{"decoder_blocks_per_level": 1, "nesterov": true, "batch_size": 128, "lr_schedule": "constant", "weight_decay": 0.06}
Rows from block 2 of the encoder, named by matrix and row number. Rows with one number belong to one channel. Each number is 128 + 32 x the weight over its row's rms, rounded and kept within 0 to 255. All counts start at 0. After the name is the row's rms in percent of the matrix's.
# convs0: first 3x3 conv (encoder.blocks.2.convs.0.weight, 48x48x3x3), inputs 32-47, a 3x3 kernel for each
# convs1: second 3x3 conv (encoder.blocks.2.convs.1.weight, 48x48x3x3, transposed), outputs 32-47, a 3x3 kernel for each
convs0.43 087 [129 114 102 115 143 130 118 161 182  55  95 116 108 145 164 111 120 128 118 119 115 130 137 120 186 165 131 136 125 130 122 112 106 125 103 109 135 119 123 119  94  62 131 127 111 111 109  68  90 145 109 183 232 173  71  87 136 104 163 178 142 173 212 135  72  97 177 131 114 154 105 110 112 109 120 107 132 154 141 179 200 127 175 183  83 124 121  96 125 138 158 122 105 135 108 106 159 136 128 111  96 112 137 125 149 155 132 120 112 142 133 105 125 139 131 160 187 138 116  95 110 135  89 177 235 191 184 114 116 139  86  81 134 100 100 116 143 136 191 177 154 184 153 133]
convs0.44 092 [113 144 155 112 142 184  89 131 170 119  83  88 132  96 150 128  97 127 110 124  97 121 158  85 115 182 102 129 128 129 128 138 163 135 129 155 173 127  83 169 152  87 105 175  89 131 134 115 128 131 146 149 149 214 127  76  82  89  65 138 122  75 170 106 149 125 101 135 112 101 130 102 124 133  99 117 138 107 112 132  87 124 120 119 170 119 114 162 101 136 124 137 139 117 131 127 147 136 134 113 131 149  95 142 156 134 167 186 164  90 121 152  72  94 160  84 154 109 132 122  77 118 138 112 158 215 102 162 122 107 171 114  95 150  88 119 113 106 112 160 126 133 194 130]
convs0.45 089 [108 106 138 122 105 148 124  87 113 146 116 128 134 112 109 171 159 157 124 162 118 106 144 121  95 125 136 140 137  97 155 131 101 106 101  87  92  87 133 133 171 211 144 148 180  98 110 121 129 132 163 117 117 133 171 115 173 149  91  97 156  90  44 109 139  70 143 176  91 144 177  78  96 118 145 105 157 203 136 184 222 136 141 155 105  96 151  87  91 135 108 108 117 177 169 178 159 166 180 128 108  99 122 101  94 122 120 135  63  41  71 114 101 141 137 125 157 103 111 114 142 180 199 128 146 149  92 131 107  90 128 114 149 170 123 135 134 171 128 144 184 177 166 199]
convs0.46 091 [167 136 130 159 134 116 167 161 177 105 112 117 146 157 181 134 133 156 141  74  80 139  86 108  73  64  69 163 142 120 164 154 109 157 165 129 170 169 198 163 109 158 124 100 145 107  91 138  96  90 117 113 104 106 174 154  81 110 132 114  74 122 150 137 115 109 108 112 112 136 111  93 108 120 199 128 123 193  77  88 168  96 121 184 127 147 153  63  89 100 124 133 114 106 134 141 112 155 145 108  86 103 124  71 122 168 119 164 139 141 113 146 134  93 169 173 125 125 119 137 128 126 127  96 142 173 155 137 114 166 172 147 136 141 123 123  58 127 116  61 149  92  81 168]
convs0.47 108 [114 113  99 128 122 125 136 131 122 156 146 120 135 126 105 134 130 108 126 145 117 132 133 116 156 155 122 154 130 107 136  97  81 123  92 102 105 121 138 115 144 152 128 165 145 162 139 149 152 127 168 105  87 110  76 129 185 121 169 212 127 121 114 159 143 161 146 100 119 110  53  62 123 151 126 111 181 173  94 169 146 144 127  97 147 138 128 194 172 170 130 142 130 140 143 137 151 147 138 126 153 159  98 102 108  51  56  54 162 133 134 131  90 114 104  94 157 158 159 205 160 153 216 157 135 171 124  98 144 156 125 177 161 118 163 110 167 133 111 170  93 156 182  73]
convs1.43 093 [ 97 113 115 118 163 152 101 165 153 187 173 212 115 125 182 172 159 198 106 105  97 138 152 124 103 129 129 140 138 155 139 113 133 126 124 152 157 179 158 203 156 146 171 105 130 159  91  76 144  95  95 127  67  71 106  81 160 103  62 120 160 107 152 143 150 164 111 128 149 143 147 148  93 125 110  95 107  79 117 109  89 183 183 129 110 123  88 147 167 123 126 101 127 115  99 142 143 117 154 110 130 127 127 152 128  79  88  99 137 165 146 108 167 168  76 125 117 111  92 120 147 125 146 121  71 108 151 139 145 145 148 140 149 164 142 102 108  94 133 121  94 154 163 128]
convs1.44 085 [111 153 151 108 177 173 106 164 135 143 163 150 147 204 184 154 207 197 132 118 155 122 121 149  99 117 160  97  84 104  95  82 108  99 137 151 130 153 142 155 137 137 184 171 130 105 110 107 119 140 133  70 108 100 155 179 199 116 108 156 155 116 151 115 136 135 112 150 163  89 118 115 142 130 105 128  96  48 121  91  59 146 137 108 118 104  79 146 130 107 115 107  93  77  91  81  79  93  70  88  97 112 140 127 122 108 101 107 169 190 168 160 215 175  66 112  89  56 107 171  79 127 158  96 121 147 104  87 157  73  36  96 104  62 122 129  98 159 144 135 176 154 166 181]
convs1.45 100 [159 178 174 119 160 164 119 163 158 165 160 146 169 174 138 172 174 139 112 115 132 132 112 112 135 118 122 100 105 128 128 127 127 146 156 152  85 138 129 123  92  91 164 127 127 105 103 112 109 113 119 112 105 105 173 140 156 155 133 155 135 115 124 126 111 146 131 141 170 138 154 179  73  91  79  83  97  81  96 109  85 163 141 106 146 144 102 141 135 103 126 123 122 125 137 131 128 146 102 113 130 137 154 158 126 122 118  95 143 154 137 151 170 168 134 164 151  76 101 127 100 135 141 127 150 148 151 134 160 131 132 157 116 127 146 102 118 133 102 114 143 132 141 175]
convs1.46 092 [152 117  81 138 144 114 129 148 146 139 152 161 120 132 152 175 166 146 154 134 108 122 131  87 141 137  96 110  73  77 114  76  85 167 131 109 103 155 140 145 152 150 127 110 116 156 127 150 134 113 144  95 112 147 150 101 200 197 122 178 227 115 140 176 127 126 164 132 149 156 121 106  84 130 110  80  98  76  98 101  58 153 100 110 118  81  65 108 103 100 134 114 161 141 134 146 149 163 143  95  97  71 127 142 105 148 146 113 126 124 137 149 140 128 169 161 155 104  99 118 106 142 144  85  83  88 126  91 132 112  95 144 131 137 188 110 187 137 161 190 126 140 180  92]
convs1.47 090 [137 143 146 129 106  88 148 118 106 139 129 130 142 109 112 150 111 144 185 150 149 152 127 106 146 122 111  86 102  93 106 100  82  96  86  57 109 133 189 147 150 207 121 170 213 129 118 136 122 104 101 124  75  72 136 133 120 102 119 131  92  88 126 150 169 181 161 179 172 111 138 161 130 148 156 127 146 113 121 108  55 117  80  57 164 123  92 154 105  80 171 178 133 142 161 156 101 133 102 147 152 133 117 116 106  90  90  98 130 103 125 140 117 127 130 138 135 147 103  87 100  89  90  90  94  80 117  72  77 144 103  99 144 120 118 149  87 141 139 122 176 173 157 165]