config.toml
encoder_norm = "batchnorm"
encoder_avg_pool_shortcut = false
codebook_size = 512
grad_clip = 0.5
weight_decay = 0.06
adamw_weight_decay_other_params = 0
Rows from block 4 of the encoder of a small image VQ-VAE, named by matrix and row number. Rows with one number belong to one channel. Each number is 500 + 40 x the weight over its row's rms, rounded and kept within 0 to 999. All counts start at 0. Numbers have three digits each. After the name is the row's rms in percent of the matrix's.
After each channel's rows are labels from the 100 images, of 14976, where the channel reaches its highest value: "patch colour" is the nearest of a few named colours to the mean colour under the peak. Only what is clearly more common there than usual is listed. The data: regions of photos with short descriptions (Visual Genome). In brackets: how many of the 100, against the usual share in percent.
# convs0: first 3x3 conv (encoder.blocks.4.convs.0.weight, 96x96x3x3, each kernel summed), inputs 0-95
# convs1: second 3x3 conv (encoder.blocks.4.convs.1.weight, 96x96x3x3, transposed, each kernel summed), outputs 0-95

convs0.20 095:522511480446519457499494457522540453492485483463557504475494498511547559490500474508481535430538526382512474423504471502518505482522444404480552524479465551429514506569459506477419509544487420474481500507430529501473519530587537523449483460498531489538426459509439555528416503524512495541
convs1.20 088:467532500534492489518495555478516489516521537498447517534507486505445407522570536512533474565471522484469497545510575522476491604492488534570514473520597465520462498510528473460523543482553453530471567446536486552595461469418469509541499535439477566486509564436515491436556490501526489476
patch colour: brown (62 vs 30.4)

convs0.65 087:503523473460478477458535516549550506512585437519483540453488487561436539445454493504410523461524468488464492428519507489485438508422518443482531489558431483466519497486408526475442550497502565495509545492470503556501583430490513504517413560531496545514460469511496474469541481502419530506
convs1.65 105:556465505501511488519625504510416493509500610510521505586517464511526515521529546548523550474577573519491490546519462472490494481500497533444458535517456440559480526535592485503457502509563477536486458524574492502442545539500482545506483491474473534441551427478518502529440515538533489539
patch colour: blue (42 vs 0.9)

convs0.83 087:503501449490506423422552493567555513500428481492526563439582477424476441483461549521528491486563508496551563447523464476545566509498462472507528528575485479471486527541516475539425499481459503486436514475506521508569546525502574531512527476429493543528540509465459579506466504537459462514
convs1.83 108:500467508533539524504425487492473466542601546523466455549450476546510531528497480476526477505473434485532503397496392486520468532499496515497494500406521494427505491459485504444488566556467496503553474482514525560449476412493487436488504416422496491485476492461415502521492456527514490454
patch colour: black (99 vs 14)

convs0.46 106:511539517546530494553505475477513551484472484484490445445568489498540447465570501569399496503468544593582543529460481402471507507485573553529477498477529459557500498572553473443530551454444535440437485526521487501470481464507516538492530543479563466491486528466451503480458491517459507458
convs1.46 096:527555484478474521494499515461504445433506551507483480514442490504460532541541533509525539520453539458432499480485554526525472453577443485502501451584525505486575413406493584526525522547541481465525554501483546452521518535483519450533481564517450507496471550545462443508548518463508544600
patch colour: pink (26 vs 10.1)

convs0.38 101:503518526524490542488531467486488528519451528469448439416464438485513466448519482539524526468496452494485528537477531422501527536475458498456506415476538478467515502563601504506541593511480472470481511463491539440532450527480517487511555501495615504531569431459475501468491487518508380472
convs1.38 095:500489550478520468520502481505426444506545565518562550504529495499531532540605496492517507533518529485551517508575465474459512547554544556561542490501473483532442585471456515560503445549516524545461489577537572548520529519517518483530457478524432554438488523525498436585484564522479518520
patch colour: white (35 vs 6.5)

convs0.9 097:507465499521505439445522514508465460478507517471513488434562526510513510404476514463518565427537516533536516496555509501476557516480435543505533473548448465487496517525496559453406524562549497466461536478499472554577400511420447496464457449450394511496518492538488464499513487453475478479
convs1.9 083:504449506478497557560458475509590474555542446491478446481468504496508494574494491567484412505381491502468529512463476504491438525525527457483470574467524489524519502492500454566460506443519524510597527501429522478498533483604500470465488462511498503468432512441420491499479533550467518522
patch colour: white (90 vs 6.5)

convs0.32 100:465570520535550477480548505484496561481492505444506434493561569515479427484500505465503476489519457513514536535488557456451524554495555458462516602494473569529533549416480503482553462452489458512506493519506487487535471495438442526557504481498574542549468454493545398469522496447533419521
convs1.32 099:537468500477440515516428478432481532509533496459532529481396449464463496541528479517522510535501503518479470486500459519455445452507478539516515316566526472429485476464495512526449549562543435577552491506469497477507480464489448494452470500538449476471499514464472488500441491486509524547
patch colour: black (55 vs 14)

convs0.91 089:484477502519576570467529525492501540542460478498508392458484466478467461460495481498441455482543467558541503515472519468512488534520448560443468514546531505558479507616508462541497531478499451498487455483475468478560512427480473532498511457390579535529473523474457499542443519597499474485
convs1.91 089:552569490427461483517511495442477471539468521520467504457536501496500549496593498528543497548508578475534513513555508481537448482546520487509506515476493511521575525444554559502507533544582553446503552536498534444495482470498483457515463613588429460462552487519555512491523483415486516540
patch colour: pink (33 vs 10.1)

convs0.64 109:488452466463455459425520526457488450522492482466521523521488505532474467483476455504521561447498467492530450501503479444479535566558516514451391545456481497501492501461428448481438512395489556457516396508508458486505471548511508573509474488494509508487500475510538540495601484532534605523
convs1.64 104:560536514464515512494517517483545495475499592526544403474500500495503532478503544507477501525495524555472501518467526544575484441475475469521520478465539463504536458564443534533524547529531440520495501433422549512429435432489473447440493548504503532505433508459459464501437442470493394565
patch colour: pink (30 vs 10.1)

convs0.8 099:542513521577529498518485486501539541517490521416483484403545497548490462388515492545486512462502438513534534519567482443457522470532504482511422527509480448500478486534474449461543573511503502412440529515438521521519467543530490492516478477416506545520519421477501511467555441486413522463
convs1.8 103:519448484441480489467526547488473418578481511426574524533431489466504540576486564492482504482485476523439487489452532533496472573456499486485575512463467487487461479500503523481463451511484478384494512498582503444503453493465483495557528521543487445439492555522501460484547542443596479511
patch colour: red (29 vs 0.9)

convs0.75 087:518518520509516478518527499512483576494479390506504523502531541471470549526511464503358484490501525528572501431408487484430503488452543540469539517544422522514482535515447470476438487472530401499535515529526499488541527487504470568449514559501505486474428537496501504478468481525556519584
convs1.75 081:494553506456508526468502562479522493507537570436476478462459523438471514492480441489425511484473500476455513564571480495535453452555469460501510446455574438501501465505446575554533539470498424512560573491482513524530439499433502540513492440483532424561549437474497485567527488515498452477
patch colour: pink (30 vs 10.1); white (26 vs 6.5)

convs0.3 115:541523465466517393517477487472484564509498508481446486470506539488465461599482492500549542487517576480486504532511479526466499466452438511525483537527476508437528502542546462499484566556558563503464525573486461563559492504528520476482431496593440529435488435490462444492458505440455473445
convs1.3 092:454492563495538515466534445496498437562480496465536467528448492569539529445495420524497468470530487544438523486486500531530532514547543594460535438451505501587500474452490544485498442547509436532517501486521452445512583520508467521427522453438525488455559559499504424514527538543522537524
patch colour: pink (31 vs 10.1)

convs0.44 097:517554513464472407472445550549549456445516515504478579463477471486473483521528491514569470411560551456493487433512520468478534522588518513554509475474524502451485537506551517471472483496537511510498524570531508481536503549468499521512424516385492522512524479529546484506429462415468422494
convs1.44 108:535497543529490555519462462503459517605508490452485493567521489516527494509439531561506603496465541493534477500436517489517451478476534489519486507519520422522484519514386504547555557419467455488505442482480530487505454463524449519527553495565551514539530528528470540463553575578549517475
patch colour: pink (26 vs 10.1)

convs0.12 099:528523512480489528470562498496484513474534453519557501433517438484556491515433480502585512503548539611473528465478479497507434539509500402541499525537468489501444511467471509460433481574441536470506500502537462482504532465447502536522504512418420440496438479501476491466458489449435434565
convs1.12 086:488566536540489507509470482494510499504533565528552508600549516559475527462587576509522507520454488400501508514517561494421560515513483508514536437473523498559456497508537556507510466429562491496530526522484479449492478526520421504463445521546519612528543554514515539560534525456487513503
patch colour: pink (28 vs 10.1)

convs0.59 086:464533473476517497510490463500504487491443472455559515505516487434409496485537505512557469515520527536515531454450500542522461461387508477474521461556494441461514534472576442523437473562465438572540543532396507503549526470557447519469446477532540476544503496549467536501471563538503564517
convs1.59 097:496480494487484468529514488506490436589497595522540526542461472538603495488523528499497520513531482513477515495508512506431535562399514495503496519491544481567503494574483495497493470470498508426407509411546474525493436510513536582522439577509460546444493510492478522590541450510528486467
patch colour: cyan (36 vs 1.1); blue (26 vs 0.9)

convs0.24 089:565509552469507433544460543517536520465540435554541492544486550466479556478482421497489420497549502560519487501589566557432503475436572544494577508542504522496495554501489455508543462567561513439520502522536551486438545492514459478500533537472519565457566508520486502497499487508505553522
convs1.24 099:444483520521526539530499491469534417587504536472547507460503494570521458497512507480500553484441460499497508513437430503559465491519478490556438525405531485502614504492481566500503542430442540494463515481433504489470509526509515447448476496478473448559413474434533498543475505513432475452
patch colour: pink (26 vs 10.1)

convs0.47 093:519471477477483413558451560465539426466463497443543511503526543470383511447485504492509546455530482480487464504482524466468567500479477445400482484487467529462479492432486497495522468532496469488506491467509529476506504497468511468579464456457496518513523466550394461556490532383514561499
convs1.47 097:479513531524493476477498447549446542502519485588394446505526470516543473558582466546484526551512518498489551534515494488582529564492523536594522526538472509515503497561505468509489585482487541495521486516449448557525501537511509553451545466465516565506487549419575528476474494587463484498
patch colour: brown (79 vs 30.4)

convs0.29 085:517527464498528491494474537499502530476494456416511547516515419484422474417518464472597515545536505491522505447509467446523487498477501515552631475531511526459509460516480435560446477460498500495467499443518485504503492509507516476443505417544543571492576475498432559580540514509510546463
convs1.29 086:505543541471532482521558468510519468549579532514531471474498528504560516503528492498496526451527505528575545448478555483515512549525530474473395548493487437481518573531462633455562471488400494513497480517501518581517493493466513512488568561499525451539469507532528534434502508555550458477
patch colour: black (80 vs 14)

convs0.25 091:497526433464517404485447515483436409479476512442589533546486482479465471479523526486468549492557544551505419511553429476479474522499538537521488518524483497541494467463554434469453512584530443482508547491457484514508534468490473565468392551511437466468477479485487481493509525566536493469
convs1.25 103:479469504538521524508493495479515525521538528563426466493585516586512496480550509443523463519540479471501602507472530533505573481556485494533433481458466548536494525506450450516571553418509532522507477504429491516456483489483514454462550522472525547579476546533593543472532467501440531569
patch colour: orange (36 vs 1.6)

convs0.87 124:496532489399471508537469493471445490479510538517466523512470478478502501431547460466470581484484481488554528483444452518502482528477464554471460486492546552351553521481524475493493451475466492484504486458451472437513508470435469500479413448477372533463483454499466476458531522515484450509
convs1.87 093:488483519445511516503551507503524462522461481496566505524494549500499515506513464562528476477533538491549482559522499505479522521507547483508467494490510456417508486472464555510466498510470558522507446542526544449465403440517530501455524549495313464445584526502581500491523481577500525534
patch colour: red (27 vs 0.9)

convs0.95 093:513468483484474406519500463451479465553493516468452455528483561454470498480530489436414539487464521418561467510455425432553477492479504578417456525463521553461471489501479466498493513534538463459559487541474532458510564509417490473515526497383438469513491532491487517482508499534508456521
convs1.95 094:592533493510501554557440523523531580447517509536556497442463485501544473488474508563565510542528477576537578516539547556522538426532492443581522574540474458560506527532547499523493493505486538538462451555522522530489517508520494459530457486568532515479471448508488413481456508487462496451
patch colour: white (56 vs 6.5)

convs0.84 114:436497478417437537501475517561510483494493471473458526511529439483454504480470508467511575555501458439450493541464484520543474551450429486481476490541515491453481484541560482485496481385539426521513513425500500500491439480498412498566449427487477494461509412525512541546509458444471492537
convs1.84 121:523558528514447493521537514534501488558565543530556517522528462538521505510574483573500510439537545560492435546612509471485553535534490506483518508502458510549493552486458572541482550548521532564536534581529482521577547539538489566470492492479555542477504592537467507509518543546532515498
patch colour: grey (79 vs 32.9)

convs0.0 092:495503479486566487543521495444505527474458468494551434417529530530546396494487554466496470461474453521472503499449495429432480554423537466418468519530509585532477526518394525498500475537452579477494449471486478506461550512506527528525551501516543486510498443438487476478444532540511488552
convs1.0 118:476408482474479537496486517607459454551559513486503490517539475536560580486527468546520541499530508500540455576514468549547524476543499531533529469491480473524475509462588474515476543501572459489474548498571510493525572535537488468577473537538444528441491518535535388535498478468454496503
patch colour: grey (61 vs 32.9); pink (34 vs 10.1)