config.toml
model = "image VQ-VAE"
dataset = "regions of photos with short descriptions (Visual Genome)"
train_examples = 203450
image_size = 32
crop_scale_min = 1
horizontal_flip = true
bottleneck = "vq"
downsampling_factor = 8
encoder_arch = "resnet"
encoder_norm = "batchnorm"
encoder_activation = "hardswish"
encoder_depths = [3, 3, 3, 3]
encoder_kernel_size = 3
encoder_stem = "single"
encoder_avg_pool_shortcut = false
encoder_widths = [48, 96, 192, 384]
loss = "l1"
latent_channels = 32
decoder_norm = "groupnorm"
decoder_activation = "silu"
decoder_weight_standardization = true
decoder_padding_mode = "replicate"
decoder_widths = [64, 128, 192, 256]
decoder_blocks_per_level = 1
decoder_block = "basic"
decoder_attention = false
decoder_upsampling = "nearest_conv"
codebook_size = 512
init = "small_normal"
residual_init = "scaled_by_depth"
optimizer = "muon"
muon_scale = "match_rms_adamw"
lr = 0.0034
momentum = 0.95
nesterov = true
orthogonalizer = "polar_express"
adamw_lr_other_params = 0.0014
grad_clip = 0.5
ema_decay = 0.99
steps = 7300
batch_size = 128
epochs = 4.6
lr_schedule = "constant"
warmup_steps = 360
weight_decay = 0.06
adamw_weight_decay_other_params = 0
Rows from block 3 of the encoder of a small image VQ-VAE, named by matrix and row number. Rows with one number belong to one channel. Each number is 128 + 24 x the weight over its row's rms, rounded and kept within 0 to 255. All counts start at 0. After the name is the row's rms in percent of the matrix's.
After each channel's rows are labels from the 100 images, of 14976, where the channel reaches its highest value: "colour at peak" is the nearest of a few named colours to the mean colour under the peak; "place" is the part of the image that holds the peak. Only what is clearly more common there than usual is listed. The data: regions of photos with short descriptions (Visual Genome).
# convs0: first 3x3 conv, stride 2 (encoder.blocks.3.convs.0.weight, 96x48x3x3, each kernel summed), inputs 0-47
# convs1: second 3x3 conv (encoder.blocks.3.convs.1.weight, 96x96x3x3, transposed, each kernel summed), outputs 0-95

convs0.70 088 [ 78 131 138 157 139 158 173 106 130 113  80 170 142 140 142 132 138 149 135 131 112 165 118 128 177  99 122 154 144 119 124 127 123 145 125  96 119  99 107 129 167 106 149 157 102 134 140 177]
convs1.70 093 [131 121 183  92 118 165 136 155 125 106 138 109 146 112 132 113 118 170 139  90 130  93  93 146 148 126 134  91 131 121 131  76 111 118 113 121  77 111 127 121 131 145 142 142 114 127 170 122 143 122 129 154 108 126 150 109  94  87 135 107 107 173 117 123 114 137  96 124 122  91  62 154 128 142 149 137 123 126 103 184 101 109  97 107 105 123  99 123  88 142  96 155 132 155 131 163]
colour at peak: white
place: bottom centre; bottom right

convs0.92 076 [156 109 115 115 140  97 186  94 145 100  99 124  89 117 149 100  98 168  85 125 133 110 121 160 124 135 136 167 107 161 138 118 102 118  89 115 112 175 119 135 128 133 110 129 140 132 116 158]
convs1.92 096 [148 127  81 125  90  94 108 179 124 172 141 154  84  95 137 122 141 148 123 119 111 126 170 117 131 128 150  93 125 118 104 131 124 135 116 104 130  87  93 189 132 157  78 138 126 119 132 153 142 115 146 110  92 122  95 120 137 128 118 104 125 146 115 163 121 105 130 166 110 121 118 175 113  97 157 157 115 159 161 126 139 130 157 124 124 143 116 137  64 109 162 118 145 132 144 103]
colour at peak: black
place: bottom left

convs0.73 105 [121 129 143 137 139  97 118 138 114  99 128 113 119 111 101 170 145 124 157 115 129 158 155 145 110  65 177 127 126 120  92 117 180 113 150 116 126 146 115 137 118 134 127  94  62 114 148 124]
convs1.73 109 [ 99 141 144 162 158 144 161 127 141 140 124 140 133 146 135 111 140 109 102 150 129 165 133  77 153 151 162 171 124 195 103 144 112 141 123 140 136 169 124 103 136 131 153 146 173 135 130 123 124 148 120 141 144 135 131 181 139 126 158 157 137 110 160 108 126  73 135 158 133 158 169 144 168 163 125 123 128 160 123 123 153 159 150 110 102 119 110 169 162 127 119 175 131 149 116 102]
colour at peak: black
place: top right; bottom right

convs0.65 092 [111 112 124 151 140 133 129 111 140 133  86 149  75 137 114 143 152  85 103 128 163 163 113 110 107 102 155 131 109  93 147 114 121  73 128 161 140 124 126 155 101 107 153 106 165 150 129 164]
convs1.65 099 [112 138 168 106  87 107 120 113 147 122 145 117 179 163 129 135 197 145 163  95 138 116 139 138 150 121 100 128 133  88 129 134 153 157 124 126 130  75 117 145 149 126 182 140 106 115 140 146 130 109 137 110 150 130  86  94 109 103 169 106 141 170 126 120 112 147 145 127 116  58 107 137  97 136 155 130 161 111 146 111 110  96 116  99 105 147 116 110 148 113 154 142 149 121 146 123]
colour at peak: pink; white
place: top left; bottom left

convs0.36 098 [120  88 113 105 150 114 102 118 118 112 135 144 124 135 117 180 133  89 152 145 122  96 147 122 111 105  58 140 159 105  81 161 114 106 134 102 142 135 133 146 139 164 154 130  98 129 155 132]
convs1.36 122 [113 115 151 132 135 149 113 183 149  95 152 124 141 115 120 124 126 100  73 117 159 117 116  70 107 147 118 143 129 147 120 129 103 127 125 111 161 119 126 115 188 163 148 140 149 117  96  80 172 128 119  94 168 187 125 132 105 119 127 156 165  99  64 158 135 141 115 156 117 104 117 140 130 118 117 133 171 132 150 123 120 127 126 126 103 151 135 107 113 137 126 102 140 167 130 108]
colour at peak: black
place: bottom left

convs0.4 070 [149 183 135  92 130 126 164 149 109  83 107 156 136 109 147 164 121 137 141 141 143 158 107 108 129 171 118 136  93 138 123 134 151 143 137 194 135  99 123 119 135 117 134 150  84 109 123 146]
convs1.4 109 [103 147 143  87 158 110 108 146 109 111 113 100 106 104  84 118 143 131 140  91 135  68 127 112  94  63 110 107 123 189 118 121 124 128  99 108 112 139 137 132 134 105 150 118 133 186 114 103 103 139 173 119 142 134 157 146 126 101 145 143 119 123 119 110 105 130 121 148 138 141  94 115 144 145  81 145  73 107 126 133 116 152  74 137 131 140 132 145 114 128 137 178 124 133 129 102]
colour at peak: white; pink
place: top left

convs0.41 082 [128 134 129  85 135 153 164 147 167 140 128 122 117  93 150 179 159 110 143 151 156 159 146 125 164 126 138 148 118  95 133 118 136 130 148 106 109 133 135 102  83 141 104  83 146 153 176 118]
convs1.41 079 [145 133 133  99 128  57 103 149 127 148 105  83 116 150 117 148 125 144 163 153 149 131 163 122 108  97 140  92 173 146 130  89 138 136 142 164 145 121 142  98 130 162 159 163 143 106 131  88 168 131 139 112 128 148 125 154 131  94 145 155 120  87 110 150 154 162 105 120 174  87 136 165 111 137 146 162 147 147 162 141 119  97 109 133 101 121 128 106 152 143 155 140 133 146 155 126]
colour at peak: white; pink
place: top left

convs0.60 090 [121  98 128 120 135 100 116 146 213 128 111 144 112  96 115 132 119 114  82 106 126 159  85 113 122 113 148 135  99 131 161 119 137 124  93 152 156  93  97 153 146 122 109 100 124 128 127 106]
convs1.60 107 [124 148 115 123 120 113  83 123 150 149 119 146 143 146 139 150 163 109 135 141 140 111  95 129  95 138 123 112 121 151 131 100 159 156 155 138 101  71 144 133 126 122 136 180 184 103 121 158 146 129 109 142 119 153 156 105 126 137  98 108  97 138 140 104 105 178 128 135 120 139 117 169 128 131  90 113 177 142 129 126 160  98 160 119  95  87 135 141 111  82 161 168 130 116 118 177]
colour at peak: white
place: top right; top left

convs0.15 085 [136 165  91 111 146 124 152 150  97 110  76 137 122 122 134 179 129 164 121 152 102 118 125 148 146 134 132 124 188 158 120 107 139 112 174 168 130 133 122 139 112 114 173 122 128 133  96 125]
convs1.15 111 [171 139 133 111 155  96 121  93 107 125 176 110 115  85 108 142 161 125 148 109 167  97 142 107 110  71 127 132 117 190 147  82 139 145  93 121 121 111 124 161 143  79  99 124 131 151 118 140 139 112 167 122 141 132 143 122  94 110 137 116 127 126 159 126 102 119 105 118 132 125 108 128 105 139 122 154  60 105 142 120 128 101 131 129 105 101 107 136 118 133 137 187 162 141 125  99]
colour at peak: white
place: top centre

convs0.61 084 [137 164 145 145 144 141 122 103 160  90 163 134 109 123 144  86 143 139 107 161 139 123 142 121 121 151 119 152 108 119 120 119 144 122  93 142 159 128 122 148 114  68 182 130 173  87 153 121]
convs1.61 096 [140 136 118 117 127 135 133 142 149  99  81 125 111 160 162  97  96 136 105  66 129 137 136 123 172 101 128 141 148 137 123  81 120 149 111  97 120 116 122 102 141 155 145  83 124 121 121  93 127 115 101 111 122 126 107 114 103 137 116 133 151  64 136 111 165 150  86 105 145 130  75 114  91 160 109 105 100 160 120 133 136 123 101 163 115 123 127  84 127 154 119 159  89 161 124 145]
colour at peak: white
place: top left

convs0.37 102 [146  79 123 136 132  97 135 142 104  92 120 140 178 112  68 103 135 144 135 127 124 132  99 128  92 126 187  89 131 126 136 116 117  90 100 131 139 100 119 139 165 131 126  98 153 139 146 117]
convs1.37 106 [136 121 124 139 131 111  79 150 158 140 116 172 124 167 112 140 133 115 128 145 133 138 139 107 135 174 129 130  89 115 102 132 151 158 168 129 135 111 114  72 132 135 167 143 173 108 140 153 127 134 125 147 108 113 138 123 123 121 134 112 132 149 147 162 137 123 137 194 131 143 136 132 127  82 127 126 128 129 182  90 103 122 195 125 132 139 100 134 154 117 166 193 124 113 113  90]
colour at peak: brown
place: bottom left

convs0.75 102 [127 126 116 169 113 134 181 116 156 137 145 151 106 139 140 135 106 149 119 131 105 123  94 104 172 154 197 148 145 140 138  98 104 104 121 151 112 121 122 173 103 142  90 130 142 124  99 133]
convs1.75 096 [109 109 125 129 115 166 121 126 108 116 123 128  88 106 135 125 133 148 115 130 133 100 103 154 133 156 101 134 130 114 137  61 131 142 112 138 108  93 135 116  90 132 139 113 121 108 151 164 140 128 108 150 119 147 128 103  60 131 119 124  68  92 117 137 103 131  88 150 106 144  35 151 100 120 136 123 134 112 121 124 136 142  81 127 104 153 148 124 119 139 123 153 150 120 158 176]
colour at peak: white
place: top right

convs0.35 087 [108 118 124 126 125 158 132 137 120 102 168 140 106 168 108 151 180 112 104 139 171 110 104 115 123 107  77 155 122 141  92 126  98 122  95 127 159  85 148 131 103 135 104 104 131 118 139  91]
convs1.35 096 [122 158 148 150 122 149  68 139 105  94 141 127 119 131 137 121 155  95 129 138 116 128  97 109 100 153 133  84  96 148 137 118 118 104 127  97 147 129 149 130 110 137 116 129 136 146 101  75 143  90 139  84 138 129 132 124  92 141  73 141 124 117  92 153 157 173 102 167 125  98 159  96 156 101 118  75 114 119  94 157 136 126 145 145 117 118 139 173 119 110 102 131 133 109  89 101]
colour at peak: black
place: top left

convs0.62 087 [183 114 168 147 110 112 146 131 116 147  98  99 149 198 120 150 107 147 139 116 111  96 119 150 119 161 162 158 113 167 146 121 134 134 125 136 122 125 106 137 153  98 102 142 100 105 136 104]
convs1.62 087 [131  92 112 118 162 138 135  86 142 135 154 129 127 128 125 105 154 157 117 114 107 121 185 122 106 110 137  94 141 134  99 128 121 145 128 123 112 104 104  97 134 184 110 137  86 105 127 118 111 108 136 137  82 136  78  98 108 173 109 103 131 106  79 144 163 104  83 151 148 120  91  97 145 116 149 124 105 118 132 137 107 104 152 126 126 158 156 113 114  99 100 148 102  80 110 161]
colour at peak: white
place: bottom right; top right